config.yaml
model: "sound classifier"
dataset: "synthesized solo parts of chorales (CocoChorales)"
stem: "single"
rnn: "lstm"
bidirectional: true
lr: 0.0029
adamw_weight_decay_other_params: 0.05
Rows from block 6, named by matrix and row number. Each number is 128 + 24 x the weight over its row's rms, rounded and kept within 0 to 255. All counts start at 0.
# weight_hh_l0_reverse: LSTM recurrent weights, backward direction (gates i, f, g, o stacked) (model.rnn.1.rnn.weight_hh_l0_reverse, 1024x256), inputs 0-127
weight_hh_l0_reverse.510 [122 113 116  97 154 125 143 155 132  87 115  92 132 118 128  81 112 104 118 139 171  93  85 125 115 128 140 159 109 183 117 123 134  87 116 114 113 100 148 130 123 127 141 139  98 119 123  80 160  97 112 156 118 133 113 110 128 193 114 131 141 139 138 126 152 137  97 175 139  99 141 137 106 132 108 142  93  72 125 154 109 162  99 133 107 155 108 142 111 140 131 139 113 119 125 119 124 124 116 123 149 132 114 158 158 188 145 150 119 128 131 115 140 135 121 118 122 115 181 127 139 192 111 125 167 146 130  91]
weight_hh_l0_reverse.511 [142 159 128 134 117 117 143 148 141  91 136 149 164 116 153  99 118 150  87 115 150 158 131 132 162 108 213 135 129 137  91  87 134 116 119 137 137 112 141 123 116 160 123 117 137 120 121 119 110 118  55 103 156 114 125 112 125 137 125 134 118 120 127 153 179 176 124 133 127 139 108 143  98 126 136  93 127 100  85 161 123 189 106 144  95 142 121 125 123 146 104 131 103 122 128 122 112 183 121 158  75 120 112 147 140  84 153 116 119 109  79 145 124 143 154 134 134 128 159 107 115 134 144 134 135 166 113 139]
weight_hh_l0_reverse.512 [ 10 130 120 131  97 153 138 101 109 105 140 115 122 164 102 115 120 193 139 117 141 150 143 145  56 110 103 109 136 132 124 112  92 114 136 132  91 162 114 143  91 112 111 146 127 151  98 142 117 114 161 102 143 126 132 188 121 106 160  70 112 101 112 116 139 156 148 143 111 161  88  76 119 126 170 136 100 131 104 164 127 111 140 137 106 138 131 149 161 156 125 122  92  97 159 110 116 146 106 100 138 107 132 122 119 158 123 148 116 154 115 164  89 111 118 112 120 101 164 138 152 139  84 145 136 118 162 138]
weight_hh_l0_reverse.513 [174  67 130 123 141 117 174 114 157 121 139 118 139 135 127 115  86  99 140 139 170 122 119 124 132 141 197 121 111 106 113 116 117 121 197 108 151 139 154 105  86 129 149 117 145 133  74 108 155 150 151 163 127 101  74 175 124 129 156 129 151 168 148 113 152 106  76 126 144 131 155 102 119 137 101 129 134 126 104 118 105  95 149 159 179 108 125 140 103  91 153 117 115 112 100 106 132 144 140 121 130 155 145  97 122 142 152 111 129 135 118 125 139 132 170 129  99 166 111 156 154 145  77 117  83 139  78 161]
weight_hh_l0_reverse.514 [152 116 108 151  71 125 129 119 117 146  98  98 133 150  97 123 122 145 135  92 131 140 132 139 142 123 109 142 190 120  84 127 129 122 134 181  99 191 137 101 127 115 115 127 110 110 127 108 112 143 163 129 132 100 139 108 122 105 112  97  87 104 160 142 133 103 149 113 130 120 126 133 114 136 148 125 135 124 136 146 130 120 143 101 148 141 161 141 147 163 115 120 149  94 135 138 150 167  89  84 159 106 109 106 112 111 121  84 162 152 116 113 143 150 107 145 105  89 144 134 128  71 179 128  83 112 161 137]
weight_hh_l0_reverse.515 [137 114 135 102 119 168 125 130 159 121 112 179 168 179 143 159 107 121 143 116 124 115 165 148 111 153 130 106 128 120  76 122 109 111  93 133  93 119 102 151 172  99 141 176 192 125  63 101 121 128 146 136  68  91 127 117 126 141 137 102 102 127  93 144 150 133 153 102  97 104  98 117 139  96 164 157 152 123 128 118 160 147 139 129 162 127  91 195 115 122 129 131 136 110 112 196 125 121 105 106 136 138  99 156 127 128 145 136 129  68 117 134 130 113 128  97 111 180 130 121  97  80 134 125 121  92  92 156]
weight_hh_l0_reverse.516 [106 118 151  73 162 159 112 133 121 146 134 123 153 134 117 211 132 125 145 161 106 141 118 140 174 143 138 173 109 118 100 142  90 132 108 147 136  76 184 136 111 133 107 117 151 134 128 131 106 149 109  83  85 109 146 170 169 121 139 141 104 163 169 117  96 120 143 122 175 163  96 175  95 152 117 110 149 107 125 131 119 144  92 127 120 137 124 145 152 144 106 186 126  93 139 123 150 116 113 111 132 154 153 127 136 107  95  89 127 120  84  94 106 101 125 155 106 111 144 122 133  61 148 154 133  99 107  94]
weight_hh_l0_reverse.517 [145 130 147 121 131  33 155 137  91 138  82 118 115 128 117 118  80  91 110 133 125 121 118 132 112 135 134 123 127 128 117 143 111 178 172 120 116 138 123 171 140 148 143 114 123 129 110 148 133 148 137 169 120 159 118  99 122 133 153 118 132 155 128 143 135 177  93 134 118 135 124 153 128 152 114 113 142 100 122 159 130 154 133 161 134 157 150 133 134 145 152 131  81 110 126 102 116 148 121 139 125 134 173 114 118 136 156 141 129 134 113 159 194 112 124 137 129 113 128 134 128  96  92 116 154 139 142 141]
weight_hh_l0_reverse.518 [121 131 135 138 115 114  92 112 122 131 171 129  89 105 130 144 104 123 126 126 108 155 100 148  82 113 119 159 116 104 120 124 143 124 135  91 113  94 154 168 120  96 137 126 134 117 129 139 127  88 106  95 124 135 132 111 127 164 133 118 136 122 150 115 132  93 122 158 106 135 126 172 123 137 134 106 112  61 124 129 150 138 107 148  90 151  86 149 178 123 117 128 125 125  76 147 120 138 123 112  96 109 202 129 159 120 124 137 139 122 178 152 134 116 119 143 140  92 115 127 138 111 110 125 107 183 135 156]
weight_hh_l0_reverse.519 [188 116 147 122 131 136 131  30 129  99 106 152  93 104 115 115 148 143 172 133 143 127 140 130 125 153 120 136  82 154 143 145 147 152 122 155 130 133 117 102 118 125 133 138 127 126 103 123 108 147 109 110 146 155  99 167 147 125 141 127 161 141 133 166  96 185 110 100 101 139 109 121 129 120 136 111 101 115 124 122 113 108  99 155 112 166 133 169 131 125 101 121 133 138 141 116 115 105 103 120  88 129 140 117 121 167  99 110 111 125 123 157 132 114 136 126 139 116 124  99 108 141 133 127 118 127 169  98]
weight_hh_l0_reverse.520 [106 105 106  94 161 143 133 120 140 152 106 129 103 159 107 141 167 147 185 155 105 161 157 173 148 131 133 144  80 122 153 161 168 160 118 179 140 110 110 140 149 150 112 121 151 175  96 109 134 142 134 121 134 147 124 153 135  94 112  56 131 133 140 129 106  95  78  91  76  94  77 126 142 122  68 135 102 114 132 128 166 127 141 135 101 129 116 127 145 135 189 103 118 137 105 123 109 153 145 155 127 160 115 129  82 147 101 130 118 134 151 134  88  98 141 119 131 142 107 119 136 150 132 141  95 138 163 127]
weight_hh_l0_reverse.521 [ 99 113 115 130 176 146 123 131 208  99 130 129 152  93 142 153 113 156 148 121 132 118  94 122 141 129 151  95  86 111 152 141 108 125 147 147 113 146 154 149 134 149 108 116  83 124 120 138 110 111 135  95 117 145 141 149 124 148 114 160 155 128 136 134 106  80 123 136 133 164 106 153 117 119 120 132 103 163 116 134 141 132 144 117  70 131 145 163 109 150 113 138 121 180 102 153 123 148 127 129 141 127 137  97 135 101 138 148 115 143 118 128 114  74 125 158 123 108 130 139  87  92 108 136  88 121 103 190]
weight_hh_l0_reverse.522 [142 109 164 120 123 140 107 112 140 125  69 138 127  96 130 118 157 140 130 123 108 126 118 143 150 152 142 126  70 121  89 105  89 148 163 107 138 128 107 132 154  95 171 128  98 117 122  86 145 126 146  92 150  96 147 125 163 134 124  84 155 133 143 123 106 114 145 145 207 161 119 158 148 147 165 142  97  84  59 122 113 112 122 116 156  98 109 130 122 134  62 135 109 135 112 130 120 119 118 135 144 129 108 121 104 138 135 161  90 140 139 158 133 111  88 113  78 153 157 127 102  94 146 134 145 119 138 117]
weight_hh_l0_reverse.523 [163 135 130 149  98 127 132 119  88 136 126  78  65 136 141 118 130 195 111 100 135  93  99 113 127 137 110 151 158 119 138 176 115  97 123 154 136 116 140 127 157  93 136 130 170 145 148 119 100 148 131 145 109 127 153 135 151  91 147 151 142  89 152 103 109 100 100 148 126 153 109 143  96 124 153  84 156 117 120 112 152 124 148 133 115  74 178 114 120 121 135 134 179 126 107 149 151 112 132 105 114 149 118 152 137 113 128 164  91 133 146 157 144 139  86 106 125 108 164  71 121 129 117 110 170 109 151 147]
weight_hh_l0_reverse.524 [132 128 100 115 133 107 159 120 112 181 185 104  81 117 110 137 125 148  98 119 104 124 136 128 117 102 124 148  73 116 107 128 105  99 114 148 163 101 159 118 109  99 143 125 103 116 137 116 134 119 116 147 123 151  95 161 148 133 124 148  68 126 141 151 151 141 109 132 109 118 138 135 122 139 126 126 117 143 114 136 124 151 168 139 118 129 140 117 103 131 124 134 150 110 163 121 138 156 144 107  86 115 138 148 135  79 110 132 130 106 130 179 145 171  87 130 122 137 143 155 111  95  97 129 188 157 142 124]
weight_hh_l0_reverse.525 [166 128  94 119  86 128 133 130 145 163 150 166 161  73 114 131 109 120  73 143 118 147  85 145 156 118 104 130  94 121 113  95 128 150 115 174 132 136 144 147 184 117 100 131 200 131 138 124  79 140 128 101 125 145  75 164 122  91 115 153 120 134 137 138 158 121 143 158 141 107 120  95 155 117 119 190 126 120 110 149 144 123 115 114 152 123 118 143 124 155 115 153 124 175 131 139 115 125 116 126 138 121  94 129 148 110 114 151 110 140 171 135 138 108  98 146 133 120 130 142 109 109 138 145 201 160 196 136]
weight_hh_l0_reverse.526 [140  99 181 112 123  83 132 149 100 130 155 110  80 148 102 107 135 103  79 110 119 130 116 126 103 142 111  97 167 123 132 112 161 117 136  96  99 121 129 128 106 103 139 165 133 134 139  97 129 129 109 120 164 127 106 141 146 115 171 152 116  94 120 117 125  95 131 113 106 139 147 126 151 158 105  99 173 139 120  93 104  86 121 161 118  99 164  86 146 123 142 171 108 108 176 140 170 159 127 124 118 103 121 145 121 101 110 140 118  89 130  88 133  73 118 126 133  60 140 185  98 169 127 155 132 168 124 140]
weight_hh_l0_reverse.527 [123 115 122 133 146 136 143 124 136 111 173 161 112 120 145  82 145 127 104 134 119 108 133 115 127 103  69 146  96  65 148 139  98 138 101 110 135 120 109 106 122  97 151 123  85 171 126 100 102 100 126 126 155 132 132 112 103 125 116 115 151  97 122 170 108 146 137  96 121 141 114 134 132 131 132 104 122 129 153 121 144 127 111 118 129 129 123 132 120 118 148 114 159 176 140 202 104 134 139 154 117  90  96 101 152 100  91 108 127 128 144 122 132 116 124 137 149 106 120  71 143 119 136  96 112 120  91 145]
weight_hh_l0_reverse.528 [ 61 114 167 129 137 148 147 114 193 151 131 146 150 132 131 160 106 120 120 110 128 111 177 133 167 141 139 128 139 122 173 146 140 159 134 119 149 125 129 115 140  87 100 114 103 103 177 117 119 164 102 123 132 132 104 124 121 106 129 117 141 112 144 135 102 110 103 104 215 178 110  96 111 138 131 100 116 123  98 115 118 130 150 115 123 106 103 125 101  75 136  69 158 123 107  97 129 126 134 148 107 116 144 150 123 117 118 102 135 127 152 102 114 120 155 150 145 153 125 111 119 135 132 119 144 145  78 155]
weight_hh_l0_reverse.529 [143 160 106 162 122 110 113 102 157 117 136 137 135 134 157 150  79  12 100 126  88 139 148 105 149 141 153 170 160 115  97 126 117 153 152 120 150 108  72 111 116 108 145 110 158 142 138  69 134 139 148 132 120 119 166 172 110 106  87 135 131 123 165 131 134 131 112  70  72 118 137 111  70 128 103 104  95 138 124 134 121 155 117 130 123 107 166 139 137 142 109 128 102 139 130 142 155  99 138 148 110 119 110 135 143  88  97 131 142 129 135 115 131 112  91 122  92 127 107 140 129 125  93 150  81 124 130 139]
weight_hh_l0_reverse.530 [163 135 203 140 103 132 121 109 130 140 133 106 117 155 100 130 139 124  19  98  99 148 162  95 104 151 122 105 170 155 129 113 129 132 158 164 131 125 136 153 173 128 118 123 152 118 116  95 101 108 129 147 117 138 151 156 109 153 147  67 131 115 148 120 139 151 139 129 144  91 111 142 169 130 192 116  91 147 116 113 115 110 102 123 102 140 146 106 121 119  74 165 135 110 151 122 133 202 115 157 140 162 125 130 114 117 154 125 141 159 143 113 120 137 157 102 128 116 149 181 133 106 120 123 120 102 120 157]
weight_hh_l0_reverse.531 [ 97 149 110  96 111 153 155 102 123 129 155 158  94 116 154  87 100 167 142  60 119 179 142 124 128 116 129 134 111 125 144 174 113 152 124 128 117 118 162 142 141 152 123 117 106 133 154 120 140 125 135 150 224 139 108 130 124 101  98 124 114 115 105 114 118 134 137 110 176 130 111 158 124 123 148 100 146 135 107 112 132 141 100 122 132 132 133  94 133 102 104 111 158 134 142 119 139 133 104 191  97 124 128 182 123 102 109 130 150 138 129 114 174 114 121 144 131 136 164 154 128 132 100 109  99 118 141 159]
weight_hh_l0_reverse.532 [117 119 108 119  90 124 118 125 158 166  80 109 108 121 142 139 127 109 113 138 110 106 114 164 163 105 127 161 134 132 133 123 156 122 144 104 124 131 112 124  66 139 148 128 137 115 144 128 135 132 118 121 103 123 118 157 150 113 147 142 131 141 147 156 145 146 109 142 163 143 114  78 166 115 120 109 128 125 123 121  86 175 119 171 129 122 101 139 121 144 113 168 122 132 120 129 106 137 123 139 159 146 133 130 117 101  79 164 149 106 129 143 169 117 137 148 100 150 142 123 119 106 169  96 114 129 108  98]
weight_hh_l0_reverse.533 [138 126 147  75 159 158 111 124 143  49 121 169 141 165 152 120 120 121 122 174 163  65 131 166 138 119 125  93 119 127 105 167 143 131 141 123 145 114 114 164 112 139 117 106 134 142 124 146 100 121  73 120 124 125 130 153 111 117 139  77 113 137 147 129 147 106 141 165  96 133 104 136 148 116 137 162 185 103  71 116 153 151 115 136 160 139 131 129 130 122 127  93 146 146 121 166 113 135 154 118 154 143 105  96 109 132 115 103 134 165 176 131 127 118 100  99 131 157 121 101 146 137 110 135 129  81 127 108]
weight_hh_l0_reverse.534 [121 121 103 128 177 155 113  80 119 129 138 103 141 146  98 147 140 135 146 122  91 118  54 115 172 154 154 122 143 107 137 162 125 138 175 166 132 114 153 180 187 129 180 104 125 119 120 162 121 140 152 143  62 129 120 125 118 135 104 157 124 105 135  65  85  58 153 140 164  96 131 163 157 111 136 130 122 161 151 139  94 130 116 122 126  97 133 168 131 114 154 142 128 136 143 113 143 153 169 176 129 114 143 138 128 135 108  77 140 111 109 110 116 144 126 109 144 147  97 144 153 115 171 148 100 132 106 142]
weight_hh_l0_reverse.535 [115 120 131 142 161 121 129  94 135  88 154 117 144 165 120 136 108 136 108 154  98 107 130  38 118 123 154 157 147 148 145  91 134 141 120 118 113 115 131 114 132 139 148 140 114 149 152  80 127 157 125 124 120 120 142 112 141 133  93 117 122 123 169 151 148  89 151 158 106 102 143 107  98  93 179 161 111 118 114 115 115 100 125 101 148 124 106 164 131 153 140 110 130 132 132 104 119 181 173 125 103 118 116 170  93 141 155 158  97 101 147 100 143 156 107  75 126 142 120 129 145 140  84 131 147 120 118 146]
weight_hh_l0_reverse.536 [147 112 111 117 138 121  84 168 136 131 126 130 119 121 152 161 141 113 134 107 137 127 159  93 115 101 167  86 117 117 112 146 163 136 119 140 133 146  50 147 105 103 113 154 174 175 128 105 117 151 151 150 166 108 119 134 128 151 148 158 124 168 107 128 111 122 177 121 142  86 130 119 103 152 138 126 120 107 124  76 147  86 130 153 153 150 129 158 125 109 107 121 117 129 109  86 108 144 155 190 138 120 140  65 113  81 150 129  98 115 155 138 101 124 179 141 141 141 132 111 117 127 119 123 137 125 106 167]
weight_hh_l0_reverse.537 [176 172 135 126  91 103 106  97 107 109 139 145 139 117 111 152 159 136 111 103 156 108 109 133 175  66 104 122 125 125 129 126 124 157 159 124 124 114 176 118 104 132 137 166 128 124 100 140 114 139 156 127 115 153  73 115 133 121 140 129 116 126 133  78 126 157 131 143 136 149 136  79  92 107 138 139 118 127 125 110 130 161 154 121 138 146 155 142  92  73 140 121 100 149 117 125 100 164 125 187 133 144 128 110 112 116 136 136 114 176 208 133 125 140 146 136 126 139  76 115 102 148 106 138 104  93 135 135]
weight_hh_l0_reverse.538 [137 118  78 142 128 163 155 124 149 140 150 119 102 172 150 136 102 157 119 118 154 113 138 108 129  82 114 141 134 104  98  91 101 141 123  69 139 156 131 109  71 125 136 133 118  98 131 122 118  50 132 109 118 117 109 148 160 168 150 102 103 153 136 168 134 160 159 120 116 117 123  92  90 123 132  98 150 139 113 153 135 155  99 118 139 150 148 104 145 144  86 154 115 141 130 127 140 113 158 162 113 124  91 100 172 136 152 147  87 135 139 130 113 144 157  94 126 132 186 169 104 115  91 104 137 125 103 136]
weight_hh_l0_reverse.539 [131 162 140 108 150 124 136 108  87 171 147 135 104 135 161 183 184 127 133 119 175 106 117 153 111 183  98 138 160 177 138 118 120 138 100 118 150 141 138 121 145 163 124 126 130 111 113  96 145 142  99 101  67 112 161 128 150 156 134 170 131 135 175 137 126 148 129 177 153 179 110 115 107 139 114 151  91 165 118 131 120 166  66 125 158  90 135 129 131 103 118 145  94 143  96 130 124 117 100 110 102 126 140 127 144 132 121 147  88 131  98 141 115 138 103 104  95 143 111 109 135 122 139 127 123  94 120 131]
weight_hh_l0_reverse.540 [ 97 140 156 131 115  90 152 115 154 110 133 129 138 128 138 133 151  83  83 148 131 132 124 126 156 170 101 166 152 149  97 142  95 135 156  98 155 113 139 142 134 128 154 100 130  91 121 118 158 125 135 120 208 126 114 149 164 101 118 122 116 165 152  90 126 128 148  87 122 157 142 116 138  93 122 129 132 137  86  75 121  95 127 208 116 127  87 133 140 121  92 105 112 133 131 125 128 101 109 128 187 139  80 100 121 158 129 169 109 104 118 111 112 150  85 136 151  96 144 112 117 125 192  79 116  91 118 132]
weight_hh_l0_reverse.541 [119 148 126  95 150 127 154 134 128 115 149 120  94 115 175  56 113 111 136 139 107 151 116 150 120 105 102 171 134  81 104 118 115 134 142  97 114 125 136 119  80 126 114 124 132 116 153 102 189 119 121 125 182 106 129 122 155 116  98 130 111 132 112 130 151  84 122 120 150 135 184 131 152 131 115  91  88 148 122 146  79 176 120 131 110 108  96 145  86 133  73 113  95 133 153 135 104 137 159 147 130 134  98 123 124 127 115 136  96 114 168 105 107 104 117 140 120 126 131 121 135 113 148 128 156 147 164 138]
weight_hh_l0_reverse.542 [139 155 151 125 141 144 111 119 114 112 132 101 122  99 139 146 115 120 137 138 104  88 112 160 148  84 154 118 148 125 147 113 139 119  95 202 159  95 116 108 101 159 136 128 150 142  58 140 116 137 133 118 122 138 104 122 132 134 145 112  95  91 108 135 119  75 149 114 127 145 153 191 159  80 115  87 132 140 117 121 105 140 103 155 164 149 140 150 120  78  90  85 116  98 100 113 149 136 118 204 132 130 115 126  88 140 122 108 159 125 152 125 123 110 117 144 145 148  80 137 127 160 128 140 151 202 139 109]
weight_hh_l0_reverse.543 [130 159 150 131  83 125  95 109 146  72 148 159 159 116 119 128 166 141 104 151  98 115 149 164 121 132 152 136 138 156 135  46 193 144 145 114 125  94 134 133 146 134 152 130 106 149 164 113 144 144 123 113  78 143 130  87 130 145 166 150 142 132  93  84 132 147  95  99  97 110 127 149 119 148 158 131 130 142 130 147 126 116 162 122 107 104 117 125 123 165 127 109  91 158  94 118 138 166 147 144 147 111 121 188 118 122  84 113 144 166 142  87 120  81 120 131 115 146 130 110 111 111 130 148 131 165 163 144]
weight_hh_l0_reverse.544 [105 130 139 136 134 148 211 170 138 124 115 112 117  99 143 117 160 136 120 124 170 136 106  97 134 157 129 201 135 138 118 105  18 108 131 155 135 164 124 126 122 101  99 129 134 133 136 126 136 158 130 151 107 120 101 183 104 133 121 128 138  75 108 158 116 142 100 117  91 121  91 163 130 106 111 150 149 168 119 105 124 117 128 146 133 170 137 147 141 137 150 147 110 140 132 119 116 123 101 123 148 109 130 126 126 127  99 158 151 122 109 175  74 124 164 125 119 164 108  88 115 126 140 133 131 128 105  94]
weight_hh_l0_reverse.545 [ 95 153 160 124 136 156 124  89 130 148 120 106 170 119 155 173 153 150 159 142 126 140 146 126 115 116 104 135 168 140  89 165 142  72 107 130  93 120 139 129 124 157 106 120 106 161 143 103 165 195 160 134 110 125 113 122 128 146  84 172 119 126 131 134 103 132 101 131 137 123 179 130 161 116 111 138 164 127 101 104  64 108 140 101 145 134 117 151 120 144 107  54 163  93 119 123 115 126 115 154 127 117 134 115 162 125  97  89  98 141 205 138 144 165 139 134 134 138 172 117 108  86 107 163 103 149 115 136]
weight_hh_l0_reverse.546 [156 121 135 112 133 147 118 135 119 116 120 120 119 113 113 154 106 104 163 156  99 154 102 136 110 122 135 160 104 180 161 158 127 145  81 127 139 152 131 106 167 107 142 143 165 165 118 111  89 174 103 155 151 119 177  98 145 115 142 133 120 120 120 113 107 159 161 165 162 122 127 117 177 124 123 125 165 118 105 109 118 142 137 173 102 113 130 119 129 104 162 111 138 144  86 154  98 119 145 136  84  83 156  91 113  95 125 133  95 150 126 135 146 157 102 139 118 134 122 121 146  60 131 122 121 118 146  92]
weight_hh_l0_reverse.547 [ 88 125 149 124 142 137 136 117 121 122  87 146 111 149 126  91 123  98 131 129 101 108 127 166 147 129 122 143 128 145 159 129 133 130 142  85 146 109 120 123 162 118 140 120 188 149 124 129 129 129 112 101 112 113 112  73 125 105  98 149 145 133 121  89 124 146  77 123 122 107  70 116  90 129 137 108 121 160 120 142 174 109 105 136 149 117 108 149  91 131 125  98  83 147  84  81 123 101 133 171 151 149 141 121 130 121 119 141 130 120  81  85 125 153 112 119 128 134 103  82 121 126 104 101 135 131 151  89]
weight_hh_l0_reverse.548 [117 156  60 153 150 129 140 167  89 171 111 119 127 109 148 119 113 135 128 148 104 131 138 126 143 121 148 124  77 150  97 116 120 145 128 109  39  92 132 155 101 151  92 114 149 118 134 123 133 112  89 153 115 116 104 158 153 120 140  82 130 133 154 131 108  58 108  96  90 142 102 156 145 151 150 167 130  97 148 117 125 133 124 133 141 121 126 124 169 109 108 114 104 138  77 130 155 171  92 117 121 113 118 136  69  86 167 131  95 138 157 151 101 116 158 122 112 137 141 113 119 148 117 115 100  90 165 144]
weight_hh_l0_reverse.549 [126 166 128 107 179 111 101 132  82 158 115 103 144 133 133 116 104 137 138 117 125 106 111 106 165 123 141 165 101 114 126 131  61 110 126 134 118  64 105 105 110 142 142 120  92 120 137 129  89 106 144 149 121  84 126 144 110 105 179 128 134 118 134 173 153 115 143 106 159 134 104 161  95 120 146 143 125 144 149 124  85 104 139 113 102 119 145 123 126 121 104 144 104 103 142  95 167  87 124 116  54 177 147 159 121 137 147 156 151 169 138 117 121  65 115 138 138 122 114 106  88 124 171 105 152 139  99 160]
weight_hh_l0_reverse.550 [ 72  98 118 129 131 134 129 129 124 148 112  94 123 145 152 126 139 101 153 129 112 127 117 154 118 154  87 131 137 174 168 127  83 162 147 139 154 126 128 134 133 134 137 110 108  64 113 140 104 129 127 172 157 130 176 117 103 117 149 144 135 117 107  82 146 176 120 174 101 134 108 109 157 118 150 164 173 138 104 130 174  92 104 134 119 115 127 135 104 126 112  98 165  88  87 141 125 165 190 164 144 153 123 135 111 140 164  92 122 132 109 137  71 134 159 143 126 133 111 144 143 130 113 141 154 129 123 134]
weight_hh_l0_reverse.551 [141 150 140 120 147 112 123 130 151 104 100 109 116 154 148  97 107  72 102 112 118 130 100 166 129 115 156 131 121 112 121 121 106 102 108  89 118  89 103  85 139 123 129 108  81 170 139 113 164 113 138 151 131 117 133 219 137 161  89 149 118 101 124 141 161 161 146 101 139 105 143 147 152 114  94 173 115 123  99 131 158 101 145 137 145 131 152 120 129 100 117 146 123 160 108 141 137 118 125 131 173 114 120  94 131 142 113 126  99 127 174 139 154 117 134 125 132 130 164 111 144 133 111 116 136 141 177 164]
weight_hh_l0_reverse.552 [143 122 154 120 163 130  99 141 132 105 129 107 148 114 150 119 110 108 133 116 141 149 122 123 143 137 158 108 157  97 139 140 103 133  99 114  98 111 152 137  37 145 153 108 163  97 181 104 149 171 101 158 121 106 122 112 133 133 134 123 126 130 135  95 147  99 175 135 192 147 170 137 160 130 155 160 155 163 148 124 122  67 104  76 135 143 122 126 157 116 125 127 127 135 138 119 107 123 116 128 112 144 151 132 128 150 137 118 125 167  96 155 122 119 144  87 119 115  92 171 130 166 125 137 115 128 142 113]
weight_hh_l0_reverse.553 [160  63 116 112 175 121 134 125 143 109 117 130 128 117 117  85 113 126 123 142 127 109 115 166 105 120 131 108 127  94 128 189 137 131 121 148 119  65 146 118 196  26 125 156 113 103 108 149 114  65 128 127 161 135 167 168 126 139 131 137 140 151 150 139 111 151 140 125 139 102 116 133 139 160 155 123 142 150  98 144 136 118 109 107 157 131 160 113 122 112 155 125 127 105 158 120 117 139 114 142 150 131 170 138 109 128 127 157 112 154 155 124 143 156  72 155 142 153 112 127 166 158 121 134 105 128 140 142]
weight_hh_l0_reverse.554 [155 108 144 124  84 128 132 127 118 100 138 144 171 160 124 118 101 146 113 147 139 119 113 134 113 156 113 187 137 111  96 114 127  66 161  77  99 122 110 124 122 151  56 110 139 105 129 135 117 119 181 102 133 147 147 131 120 106  93 137 140 124  74 131 162 152 137 126 130 109 117  94 120 119 141 166 144 104  62 145 157 156 119 128 124 132 105 109 136 106 159 138 134 131 181  97 109 169 148 122 163 122  86 103 133 116 162 144 152 169 160 121  92 137 105 171 122 123  89 127 125 108 129 161 141 144 114 139]
weight_hh_l0_reverse.555 [109  96 136 147  73 138 122 179  94  91 145 129 112 141 109 133 162 122 122 115 115 161 148 111 124 113 115 139 156 130 133 129  93 170 161 155 140 101 181 131  86 144 159 115 133 132  87 134 150 124 147 108 192 121 135 110 126 118 122 152 144 152 115 112 151 162 136 148 103 173 122 133 120 150 114 154  95 103 129 117  92 125 165 105 102 123 127 108 108 135  89 165 152 125  98 126 122 197 127 174 147 149 100 116 128 141 120 148 107 182 135  86  90 171 140 131 128 122 144 108 138 139 149 172 133 123 142 140]
weight_hh_l0_reverse.556 [152 176 106 153 104 140 144  91 135 103 119 167 148 175 136 109 170 166 120 123 160 139 132 116 100 132 136 146 120 130 135 144 177 148 132 123 114 129  99 169  73 150  97 150  67 121 118 119 164 147 150 114 141 164 125 131 135 119 128 138 120 155 140 121 123 141  90 126 112 107 110  97 168 128 124 120 157 140 149 157  93 107 127  95 140 136 126 152 133 100 159 129 109 133  92 126  82  98 173 148 163 154 130 148 148 112 143 145 165 146 113 140  82  57 186  83 130 148 147 115 115 121 160 165 104 127 133 125]
weight_hh_l0_reverse.557 [160  93 127 111 108 128 113 119 133 138 133 134 118 102 116  69 112 158 124 157 167 155 151 155 179 142  71 139 152 142 135 124 130 147 129 151 135 137  86  96 160  87 127 106 121  50 125 114 130 188 115 117 133 131 120 176 100 150 145 175 161 124 117 147  94 113 158 133 115 125 158 104 167  89 156 113 148 134  86 123  93  93 123 134 106 107  95 140 134 116 135 110 137 123 146 117 126 115 179 163 158 108 120 155 137 154  77 115 129 120 136 111 176 172 122 153  80 151 118 153 118 113 119 123 147 124 122  85]
weight_hh_l0_reverse.558 [140 139  93 152 151 135 144 135 162 165 138 146 135 125 133 159 149 147 124  90 132 113 135 172  85 145 126 156 139 106 104 108 126 151 125 126  89 121 138 118 125 118 138  97  89  98  46 131 158 152 136 106 118 132 141 117  98 134 113 176 144 134 123 163 110 156 132 151 117  73 112 143 138 121 133 150 105 138 149 138 156 152 159 148 106 105  96 131 148 140 146 144 118 141  76  93 147 155 141 136 125  85 107 159 106 138 137 130 117 119 107 137 145 124 127 193 135 164 136 133 129 119 114 103 104 131 133 153]
weight_hh_l0_reverse.559 [123  94 161 130  65 128 123 111 139 145 164 126 118 139 114 107  94 136 120 104 110 113 100 131 115 144  87 111 113 103 125 101 114 139 117 124 168 141  89 120 141 126 126  99 167 136  79  46 109  66 105 139 156 117  92 101 125 127 106  86 134 144 126 125 128 149 131  98 115 149  90 168 141 106  95 156 134 114 121 121 111 131 192 145 143 134 131 150 118 105  91  84 129 130 158 106 101 157 128 121  89 126 123  89 145 139 121 144 150 167 159 118 118 124 132 115 108 166 105  69 146 141 138 112  98 128 145 164]
weight_hh_l0_reverse.560 [113 124 146  95  97 118 118 112 149 121 125 138 148 161 146 123 128 127 125 143 131 129 129 164  88 157 110 133 156 143 133 148 151 130 157 125 118 122 153 124 171 128 141 144  83 134 159 116  18 156 119 114 130 114 125  96  77 136  96 111 111 155 161 146 103 102 135 168 146 124 119 128 143  96 115 154 113 155 117 108 126 147 131 148 119 147 146 129 124 118 143 130 156 139 156 110  99 128  94 158 108 172 123 152 155 100 196 160 140 124 129  93 119 130  66 194  97 111 166 125 149 131 113 150 109  87 145 167]
weight_hh_l0_reverse.561 [182 147 136 112 103 119 138 136 143 171 120 125  70  86 142 117 123 156 109 121 149 149 124 168 163 116 103 124 148 123 130 158 120 143 157 119 138 151 171 117 152 104  94 136 151 161 138 116 167 106  91 143 155 113  77  88 115 145 113  91 121 161 139 128  92 119 175 168 141 134 147 119 160 117  86 126 147 112 111 136 138 189 129 113 122 145  88 137 102 116 161 133 133  85 139 157 155 143 132  86 150 103 100 102 117 130 120 127 109 125 104 114 134 172  56 127 124 172 139 121 131 148 142 152  96 102 129 139]
weight_hh_l0_reverse.562 [120 163 117 148 147 115 133 125 132 118 110 112 117 119 124 115 155 133 172 165 113 148 116 167 123 156 118 163 118  96 159 120 141 111  98 179 133 118 128 110  92 117 148 141 127 116 118 152  93  95  62 145  97 119 104 156 147 117 127 102 137  99 120 113 150 136 105 111 139 154 168 118 170 137 119 140  83 116 101 128 133 161 149 125  98 139 149 105 111 129 100 173 163 123 121 138 106 142 183 136 158 153 140 144 102 108 104 155 136 129 121 139 172 150 122 119  68  99 128 128 115  92  88 131  93 106 113 148]
weight_hh_l0_reverse.563 [130 168 109 168 134 152 137 110 123  96 148 128 139 130 136 138 136 132 110  86 138 131 124 115 111 107 136 121 190 130 108 150 138 142 133 118 117 120 122 118 145 126 129 117 128 148 114  92 100 124 133  81 119 116 107 124 148 135 149 136 108  96 119 149 145 143 168 122 106  98 170 134 127 120 110 112 140 137 142 121 107 143 114 136 101 102 142 142 140  98 105 115 149 198  71 135 192 148 102 128 138 118 142 108 161 132 149 108 125 120 108 157 129 100 152 113  71 112  81 118 109 126 110  94 114 134 124  87]